Weights of a small self-supervised image encoder.
Model: 4.85M parameters, 32-pixel images, depths [3, 3, 3], widths [160, 320, 640].
Training: 3600 steps, batches of 128.
Data: trained on photos of plants, animals and fungi (iNaturalist), 77898 training examples.
Rows from block 6 of a small self-supervised image encoder, named by matrix and row number. Rows with one number belong to one channel. Each number is 128 + 24 x the weight over its row's rms, rounded and kept within 0 to 255. All counts start at 0. Numbers have three digits each.
After each channel's rows are labels from the 100 images, of 14976, where the channel reaches its highest value: "responds to" is what is common among them. Only what is clearly more common there than usual is listed. The data: photos of plants, animals and fungi (iNaturalist). In brackets: how many of the 100, against the usual share in percent.
# r30: branch 2 reduce pointwise conv (model.blocks.6.r3.0.weight, 160x320x1x1), inputs 0-159
# b30: branch 2 3x3 conv (model.blocks.6.b3.0.weight, 240x160x3x3, transposed, each kernel summed), outputs 0-119

r30.91:122151136135076085163122096176126063127143109162107124141176109176117137143147089117125126155119146099137131101138118130207121143090125129116188078104124106125091109153141089144152131143196116124125088126173086118158105116162143164093141118114085116070162127139100138152162136161148134132103146133173122112088139179128127138153169123102115118130088081155150152151123107151091124118106153155155149104111118152145133114133132134127136181107094141143128140120154128096113118121063116
b30.91:127110136169112126143109135138166101129186183127176056138141099170152132136089173121132134170114153172107144133109133126118130142129122115127096169137145127140151117182145085117110136139114122093116149156084106093118134129099143108140129171102125070136141148127105079150163159138154111103133126111103150121177120105117112092116114116131124122111127122132122114
responds to: class Aves (84 vs 55); order Passeriformes (63 vs 24.9)

r30.72:124109120124109092097134142169131107106081126145118153123176072125120124135149146137106156084113149172174116135105127137093131100165094152122100147101151102113116142114093113117178109128140163143115115117116088133142135117176095122123179112116127119127113137094110131103115115160173119208126099121116142118131141095126113083135124164072157142194157135141157105138127177144108109150151114124130141091134145141113122094114128106137134097138107154155169143178167134124126112147110130
b30.72:092121114092081122126127153162155115123116129104138051106082129105088145150123127130115122127086130146112148107126113157135111132106109147135120111135106150106111129158110181167061109152116137079122133098122118147116146094128094085136131103127129094129121111129135114136141111121128110092103140138137156114109105112140118109100125151105147134112119098163087178
responds to: class Aves (98 vs 55); phylum Chordata (98 vs 60.8); order Passeriformes (73 vs 24.9)

r30.1:126095105101144107098114102118091085104137105122097133187147121113147121110099160123145139146127117135133091121124113128119164129108126173096119148110116084094129169104168126180090131130138131170163129114088168141107128112146170117096127136135130139122119150138121123081105122159099165118127149127150118139168112161121144118125106114133153093128140171105148126119140149140134140147126169136112158113119095138164127124125095123123180154114111097131141163114178127071174172100121120
b30.1:110153147157149114094160086141118167128138076142139107157089148144130148107134083113091119137178119129132149100153138132129128152081126158123140103103156096106120183128158121176157134178129112099139106183133139133086122129103141159153110119127114140156079105139101159065107115141170105175164132169143134121147102149132118090116089129105086154095118090142112129
responds to: class Aves (96 vs 55); phylum Chordata (96 vs 60.8); order Passeriformes (69 vs 24.9)

r30.63:124110143131105134128153124115138111104136106119168091120128145078118120118086133139116141123156132159152102097062156142149133124167140105102116121140122121182109116142095098163160128114121147157082151086108137226098130107097156173112140097099103139173119146188137126087137154143105110131115136114132119114140144120132102096100153095134124119158142152135114195188152143113103117110124101111124131112193133131107110114156190116122116148118091096104160119157114097111120130093100119
b30.63:116158120145194140128109144138125130131175093114149115128105146207138122131163159092164149126136155170082081157113107122151114143112132116098131150118118118105152082114096129126085125088122166142100124129142113140153159119146126135182147143114133101168122142114110146150112121139154138121148127113087156171109150121131108122123152082138109076113098106118120124
responds to: phylum Chordata (93 vs 60.8); class Aves (92 vs 55)

r30.22:129137148150140109149133135152136104074158133173080128140155112129130126125106146106111145131169096133177128128109134115084109153111117140132179123100145178143096133138116117134068143058151161162150111109175133104139178093157158143092114113153105133121096176117110127085097129102167153149094156121122125089142172140169184108112150115143142114122111122106135124138179138109090134138108105129106107144137142172159125087137114163165129139126129128135128165099148119122108114125152118
b30.22:122123142111114130100116119164112108128147115113100113110184135099083124117124133136116106153144107138121163067112120105156189154127134121133107145109126173158137113137130114068096140063164121126113132151161136144126093113135135119179110111138127097100082123140126126121133150116126107146106156137141174168134073111144060138123138112111121090096089156135127131
responds to: class Aves (86 vs 55); order Passeriformes (71 vs 24.9)

r30.125:095108099170166135143135108135110127088108100129107129114146096180159169121149126097158111115118111109151099141112117100194141128131130158119146158153104132108121088135140110120157137166180161122125115140120126113114106140137131144165148149141144089141116126167146082144120105131121138103119113123129131165132159111108134149170063139171159097119133134090151158117111077143170148114131133125166132113130120119108105134181086148150144123154073153146123164145115153184174138137132154
b30.125:182130107142094093115126139143104119109127144150176093117134129120191149129151132104124129061128154174093149144128160103109144098138130129127118132157143112090093086115138110093114096132148149131098139113103128119133154169113071073145162128113100159114117113112107133083125078129128149126109156112149164147124146111096073131111135156133126102126093136078113135
responds to: class Aves (86 vs 55); order Passeriformes (63 vs 24.9)