From a checkpoint of a small self-supervised image encoder: 5.9 epochs.
Rows from block 5 of a small self-supervised image encoder, named by matrix and row number. Each number is 500 + 40 x the weight over its row's rms, rounded and kept within 0 to 999. All counts start at 0. Numbers have three digits each. After the name is the row's rms in percent of the matrix's.
After each channel's rows are labels from the 100 images, of 14976, where the channel reaches its highest value: "colour at peak" is the nearest of a few named colours to the mean colour under the peak. Only what is clearly more common there than usual is listed. The data: photos of plants, animals and fungi (iNaturalist).
# r30: branch 2 reduce pointwise conv (model.blocks.5.r3.0.weight, 80x320x1x1), inputs 160-319

r30.6 098:460464521400555433495494516434503551509546517529503485528486459531500451454507519520473527522589492476558549510423496555537481575411532475464539528504576509504500504493484470544533482524538506404475504532458482465515610485517506556544452527544480429527478529461498517448499556508487528524495496579524513489470483452456471489562485525501470503480451467513437478422447510453469476555509469515473480511511459506451474449484481480540475455534454423528507443501549533531495492531578538
colour at peak: white

r30.15 093:463501544474556531486510545514524469534524537523520489493485475456586486501446481512548486432463518436516469542516599460558492426422499530494536453495517497478545514507515457506489481429494522484501520470497525410473564485594556544534522489518491518542450551508510520495491506525499483499531520562488536516539471490445490488516562544541484494527545462492489474465423558504469472453539446551454500477517494516460488413458529485460472485508513521525502459451445569523433447489495532
colour at peak: white

r30.17 098:451453553516461501506519479505465501511483444496485472496549487483483514578524574553495476574496433554556466556447532516461521547504480464472549541504623509514537516517511497521526503571476509497470464504533492417474478610575473498500493510478429519462482487485484549542479557492518559501546487456516513463503531459513476543516513502456458502512447498486546516576508504514511443476516446492510485509515514466487538432582482506478522465463505522431487401571499500508532516531529442
colour at peak: brown

r30.64 103:450422450535502476568507503519542553519428565480464496466505438590468492485533465487515458529515456473549477509490453516526498405531455504513444472510529500511479479498510486466565541535487475496531448410548492456461469471522567532602590496492464483494469486458484431540453557503523462523509476505487531446564473455451524519485472525549474533516490537480500540465524438467471470420490477534459490533520499466464538460423464448481448547454550433564459506482449509508536509474482422
colour at peak: pink

r30.46 102:464501458493468522493455526449478539483474540501518523447465487439471499572450493542487439440492461521467469458527481419528527516485533518538505533508476469512590463537517531452572473503470537497525493560461500521566469520611468564531486490456482543547522514478459517591483519576499498535516472484490538487564554494476465509551487496533511547494521548559510513481504530465449462530454482521430518460550496477503506509480492561438542451451422490487527479493507453446528566521569533
colour at peak: brown; black

r30.13 090:506456478520466501513516482526539525466567484520458514446514518540489549517523524526475544530474430512559485555531543471535543562462500536528484518475490521501532529539554578514520516524469430522480461466543490528517508471512473562479530571493535599464492561450455493516478546470545515465576467497463500501528482509488518520542469515480480465464491505484542406481469481503455533545550495605535497474522526520476520493463547520500473503485471490539517459521528522507506582479565434
colour at peak: black

r30.74 097:524494524517484512494517423462528579539479538555498539524518528503445546573475448457477567542457477496497518561506444525487526487471474452597491515525509597490451491533482577520506491542510436485430514465527534478457423524532577450529487518455485494514433399518447486496502465498516562516519481475524484396508524458488453477514431504485505531519509511520436462411458544532514493514519467497505458489523459475519523493492486490472498461465441451554519513518431477492494461519441496
colour at peak: white; cyan

r30.54 100:527443478543454455502531467602483540455502588467500498456491501548531529549513512380539463473531467500524413501498516493481439510542478496474562501543506490498440483463480566493502458537523492493489505497539607541461502491498559469517524503457481476488461483498473526513489496497483467421506460529465525498484569479461491462523458539499498532456535461457465474482491502489472433481448500498507454627618483440449515433472490489458455480469536407539472548480472518504476518513480499
colour at peak: white; pink

r30.23 099:495551551544465508463451491458520520505494532494486563492378472476465463522527478565509522555497563442452505567488438525502515499435480508458599466508554553494504442491466524438480607518507459435535450463510513484530525482526463493474509428553542484578470514536497535494432537475448542519544546479461528413435521483471520519497482521521475427522494515535485485553512483524547430492504461479423437499505409467527451523546513481576490587478490443513517491554539500427527503489403473
colour at peak: brown

r30.32 100:496453472453504478497527498544573472495507495531464465493439513500448431441450509542532472534497465436549523522453471471553584522561507492414490507540475522539495506475553443546543497440513475541553509502487479486452524453449510438458560502524566459511525501510516487560515432471564571505527569494581498491528496555497503493480525439495476448532590481487515489497493461475539472497450483542496461503548472477460421502512531461543488494538558466522463503505445538435452485578540462
colour at peak: pink

r30.44 103:556610493441566540492537422465506530561515544566505463469486503454528517513530475543501488542533479523488533509521583475517486505479462493520530528418454514536495476510500458584560500491492533467477528494459576485492565498535504552487452506502520495556560493511527534502559532607485469520453483483557521532467482498430515507488475425494566473496468484503557536501474496446523430484469493480473471513549469499509546500547436477460517543484419509532452485508461429457473504583541477
colour at peak: white

r30.78 095:582422483540502508508465504463459518528458469576485537456545503511541498496502551517545457498468502468604459442469580554556488520485521499460545480485454525506505515535474505562520498448487515518543493430523474558487447527517502529527499494516439545505558443541455454552519567455516448507411471477492516488509541426524457442518438526445424463479519545467421555510476482512524516521467468472450525562482470489497522485512532459489479561509469536599539496547467484539417467487440480
colour at peak: white

r30.45 093:501542465586527519445490520489524466530439485463478536482511523563483469496463559531559444525432580463485582502527477548455502476527499478565468538479509502500473488517493527493500507452545534481544477571511459443499540525557519506542495438454464566523464557456468508506459497448503495530487448463455485472542496430450542469482562510476450517463524592427461494493505519559490510550453446478482508539460508531524493522567512463432436499498585455413528416551526524535446513517473556
colour at peak: white

r30.8 098:484444483537470468415420511425471498533465490464528522506508481501529428515462489508522445508533522471524492519530456505451525535546505490487483539601491476514538459496502558411528539467450576515556531482446525608550449488526513506536548499415546543558454463498456506460543530563541487487496485473512482398533533438517414521447530462522463520435468543489490433509464532459546465403465452500552437494486542455479436556506432502486489489493430468591515494493512545472499453555436537
colour at peak: brown; black

r30.48 096:480529446427555471428487471551499487419486463451478420525579523517482503483513538515483563552519494447535496564503411463508539522457483479577521499507553541517499461527464485518552475548465454507475514460504578502454583529546423441506533423465451564465512464542524433522532519486415568583500458507499578377494486492441537463486489523547526518483529535452393477494416481472497497491489499421516501488516515482498500454536520432461476480452524488454509448519500549491475519508470476
colour at peak: white

r30.9 104:534498543503508607446400532535493505493479485553566511497526492544413447571515481540465475524481400522444558468549436468484500448468526472507545491468519584554454519520568509511571543418503466497544481446487547475543488477510472566511510461480480449487436542506499519483539429453508530526469454500499497526569445484475527484548486576489499501466514483497507461415546464470486487518482506513476537510544538475468536441508504511454450522541443491490449467513489527504520500406567454
colour at peak: brown

r30.28 100:461460510520517538492536488443464477476560505544446522496468548479555455582467486477504541484475586475503488531509535485498469500479496482458513515516549541509499530520480539494495462585562465493518559543511441454487516486551486512449470476480560488449496507430526612470579466515448535511509493480426508521462531524497508479506546545484511505486542567506464538468501434444507537471413516456507543536542563502518462565543436410481550494526524473472405536538497457567472505535369416
colour at peak: white

r30.14 104:555503519501555453523517470442549549491542523460494567501549503508535509472480537482490420488487539421464493518560570545500474433520523484494494446508534530499576488535549488463531489506517517487484551569547527532498451557527540576489501547531486506463533533521478548539514521498491480488508594501495429547483510418480548442526550530547506510471494526498489453521534453499517478453476453497522480455458535447509513578526445545471465483429486497568461514547462515493463536514483506
colour at peak: white

r30.35 097:479528528443521460504525517490499446420530438551511470541519546509422495544433558412491492500550531471484504542487485462548530493469544477542521543499508499538535480543554456512571480460464552584573418481487535494417506512637502551502530590443492580476451442481447486495448477550495513451546473529490559533556511461457545492523484504538444462503462461501486443446462603422530505468541487508494476429520418514434545509457501529492500517504469477492445492470509491493466454497540500
colour at peak: brown; black

r30.39 095:449506516422580522510510539533531495536543522498515437502587437552468503529531513534442543545475456473503563522488478447437455494521508513458501557576562463564535465521508481512495524517502467530488513531467463534470448493512486568507515484454447571585470513476492535567456482527526528534437548504437496467461460486523440479538446503514504468447411488474444495469487473515538452527504487467477545481464475459491527536479469547453440475476469529452491477478494496473499526533541476
colour at peak: brown; black

r30.58 100:494487513397492581479472478502478566546521475504512521483538477502505550473503457447545510459500518481519559530492451522488541483553509527504550502525558450480528494560490554588476419441542470471498473517524478537556472507512562440426516514543563546538496532471482581449529509494469450503438511464529524436496535533489576572589431482450500456534495451510473440514459501466493548437484464547531540468468496477481477500452482515518491453480451518415501394463577509438488505479593447
colour at peak: black

r30.69 104:527502570492481465605578430515526447490436519533538493450544450437492480527485502457517516499502513584581480588514498554409525491482512480516490522572515503471465465500534497507495505558546478420526517457475514532584500523522488453493484543474462516542532466547510490477556417499497446517487540523542500471602503512473586542547482485499565547527580490524466479522471499561500495556522444513544542450531461486508480468471506555486471528496494475457469534492463434594525561487494487
colour at peak: brown

r30.66 099:518519459422523550520473482515441425463554524529592504534496546474494452446510514498469445474468567387514490578418539477454484554508515495481484498517566469442540502516498471540590508542468507517506512464475490461560510509534450530495531530562553473515488520485498548452483568454542523476509451493493431466530488460504534563519451510473542514481516466523512453465421538464497488478439514480485535445451473462561563518472442522529531514466483507503536589485517523467512480486484510
colour at peak: brown; black

r30.25 093:436489488460539506497552499472447526489506423490381514474504506457474475505451498425556469580502495524489502489470508523511517511480514495475581485483559454480554442487552459506471508472460444459539526487480473510493529494531471458425530511505477524557488473556494466498559520552525476443500521442457518430510477463506461548461488555469456455499474546497449537521487490496469476485492503503492555565453453544538493472560441460507497530504587471569480514513445514529469513555448537
colour at peak: pink

r30.22 096:458551464476442523448567551518445526581514474424519438468477517441394485528537471486515500531505415450466506544489509553491556545481525530539510506487520577488530476545522534517496545564437474464552491458441490432500485456593570539480480522457527544560479477528551515564464450488509550546477466454547495450518549519508546472488422503470433428479479536486497511464469483519550494467573467563469481511550533489520446543438492513468500496412514538476507520424447518556562526475508541
colour at peak: brown

r30.11 102:473617564495518429528481518459475423486467529488474450548458511485502505481516549495482478469511531462505519545528467406468508467511560464507484489472473436473567530504526468523539502520523488556508464539485547452521475481597556457516516590527488481556575391537429493481462479469537431539501460536533513440485525490443527496522416480577516462557520524448467496435447573483510500533481470477531483483563430483491516492516475520479486513475555511575572538546439513576498447512565529
colour at peak: pink