python train.py --model="self-supervised image encoder" --dataset="photos of plants, animals and fungi (iNaturalist)" --train_examples=77898 --image_size=32 --crop_scale_min=0.4 --horizontal_flip=true --translate=0.12 --rotation_deg=5 --color_jitter=0.6 --method="simclr" --arch="inception" --norm="batchnorm" --activation="relu" --depths=[3, 3, 3] --kernel_size=3 --stem="deep" --widths=[160, 320, 640] --projector_hidden=1024 --projector_out=256 --projector_hidden_layers=1 --temperature=0.3 --init="trunc_normal_002" --optimizer="soap" --beta2=0.99 --lr=0.002 --beta1=0.95 --shampoo_beta=0.99 --eps=1e-08 --precondition_frequency=16 --max_precond_dim=512 --merge_dims=false --one_sided=false --adamw_lr_other_params=0.00081 --grad_clip=0.5 --steps=3600 --batch_size=128 --epochs=5.9 --lr_schedule="linear" --final_lr_fraction=0.05 --warmup_steps=720 --weight_decay=0.4 --adamw_weight_decay_other_params=0.05
Rows from block 2 of a small self-supervised image encoder, named by matrix and row number. Each number is 50 + 12 x the weight over its row's rms, rounded and kept within 0 to 99. All counts start at 0.
After each channel's rows are labels from the 100 images, of 14976, where the channel reaches its highest value: "place" is the part of the image that holds the peak. Only what is clearly more common there than usual is listed. The data: photos of plants, animals and fungi (iNaturalist).
# r30: branch 2 reduce pointwise conv (model.blocks.2.r3.0.weight, 40x160x1x1), inputs 80-159

r30.30:55 29 50 53 50 59 63 31 33 57 60 37 39 40 84 48 53 49 70 34 37 58 46 61 63 52 48 65 51 60 48 44 49 50 33 52 51 61 43 60 62 54 63 49 41 44 51 26 41 49 36 39 41 42 66 42 50 54 28 41 44 54 40 62 40 46 44 49 37 54 52 57 53 62 54 42 66 50 55 56
place: middle right

r30.9:51 42 25 38 55 48 32 39 52 54 46 74 43 68 58 43 57 53 35 25 39 29 53 64 42 58 69 41 60 58 49 55 47 53 62 74 33 83 64 44 60 58 44 48 58 44 45 47 52 63 29 61 58 59 59 64 49 73 43 46 66 45 75 64 35 47 74 52 67 84 58 57 61 58 63 41 43 46 23 62
place: top centre

r30.0:42 50 38 35 28 38 59 57 32 54 68 58 54 53 46 52 47 59 61 34 43 32 51 33 44 64 26 56 51 50 72 45 38 44 39 55 40 48 50 49 60 48 54 50 47 27 48 49 58 53 26 46 29 39 65 39 38 44 44 69 44 71 54 39 58 43 42 63 41 44 59 47 63 39 33 41 54 54 42 40
place: top left; top centre

r30.17:75 55 50 60 52 43 41 46 43 51 70 44 56 43 42 36 44 32 53 50 47 56 30 61 68 17 31 27 63 46 46 71 68 47 40 59 31 63 45 57 37 51 45 54 50 30 38 52 25 49 31 47 37 44 24 50 49 65 61 66 45 51 51 33 57 42 37 48 48 54 59 64 42 57 68 49 44 53 56 48
place: bottom right; top right

r30.36:51 64 56 52 34 45 57 46 59 46 45 50 32 47 58 40 43 71 41 33 72 43 46 55 68 45 23 34 59 52 52 39 35 51 35 24 61 41 38 41 58 40 61 49 54 41 38 47 49 65 59 37 45 70 60 47 35 44 51 26 77 50 50 28 40 49 42 58 71 61 44 41 58 52 45 50 62 50 52 54
place: bottom left

r30.22:52 42 52 54 44 35 63 64 55 47 50 39 39 33 35 83 33 43 59 41 59 50 43 45 51 58 54 49 61 44 62 47 70 66 51 50 49 32 56 36 47 50 59 62 48 64 37 40 41 56 55 65 58 59 49 50 31 42 30 53 56 49 53 63 38 38 50 41 43 59 41 54 55 55 50 45 56 56 47 57
place: bottom centre

r30.29:44 56 36 25 39 36 57 47 77 43 64 48 41 24 39 58 56 79 61 45 68 52 29 35 58 53 48 60 54 62 38 43 48 64 59 54 39 33 41 44 48 52 56 58 60 47 52 38 63 50 59 55 43 65 62 35 49 44 49 62 53 43 56 66 47 68 35 39 69 57 41 35 46 57 55 62 38 57 37 25
place: top left

r30.19:48 65 43 64 53 34 64 48 47 67 66 42 39 50 33 50 61 54 55 39 67 53 35 35 48 42 59 59 45 68 35 53 55 52 64 50 56 42 61 67 53 53 40 61 33 27 45 37 50 34 45 61 48 45 43 40 58 43 41 55 53 54 67 53 54 68 39 63 42 45 46 51 27 61 49 56 55 61 38 52
place: top left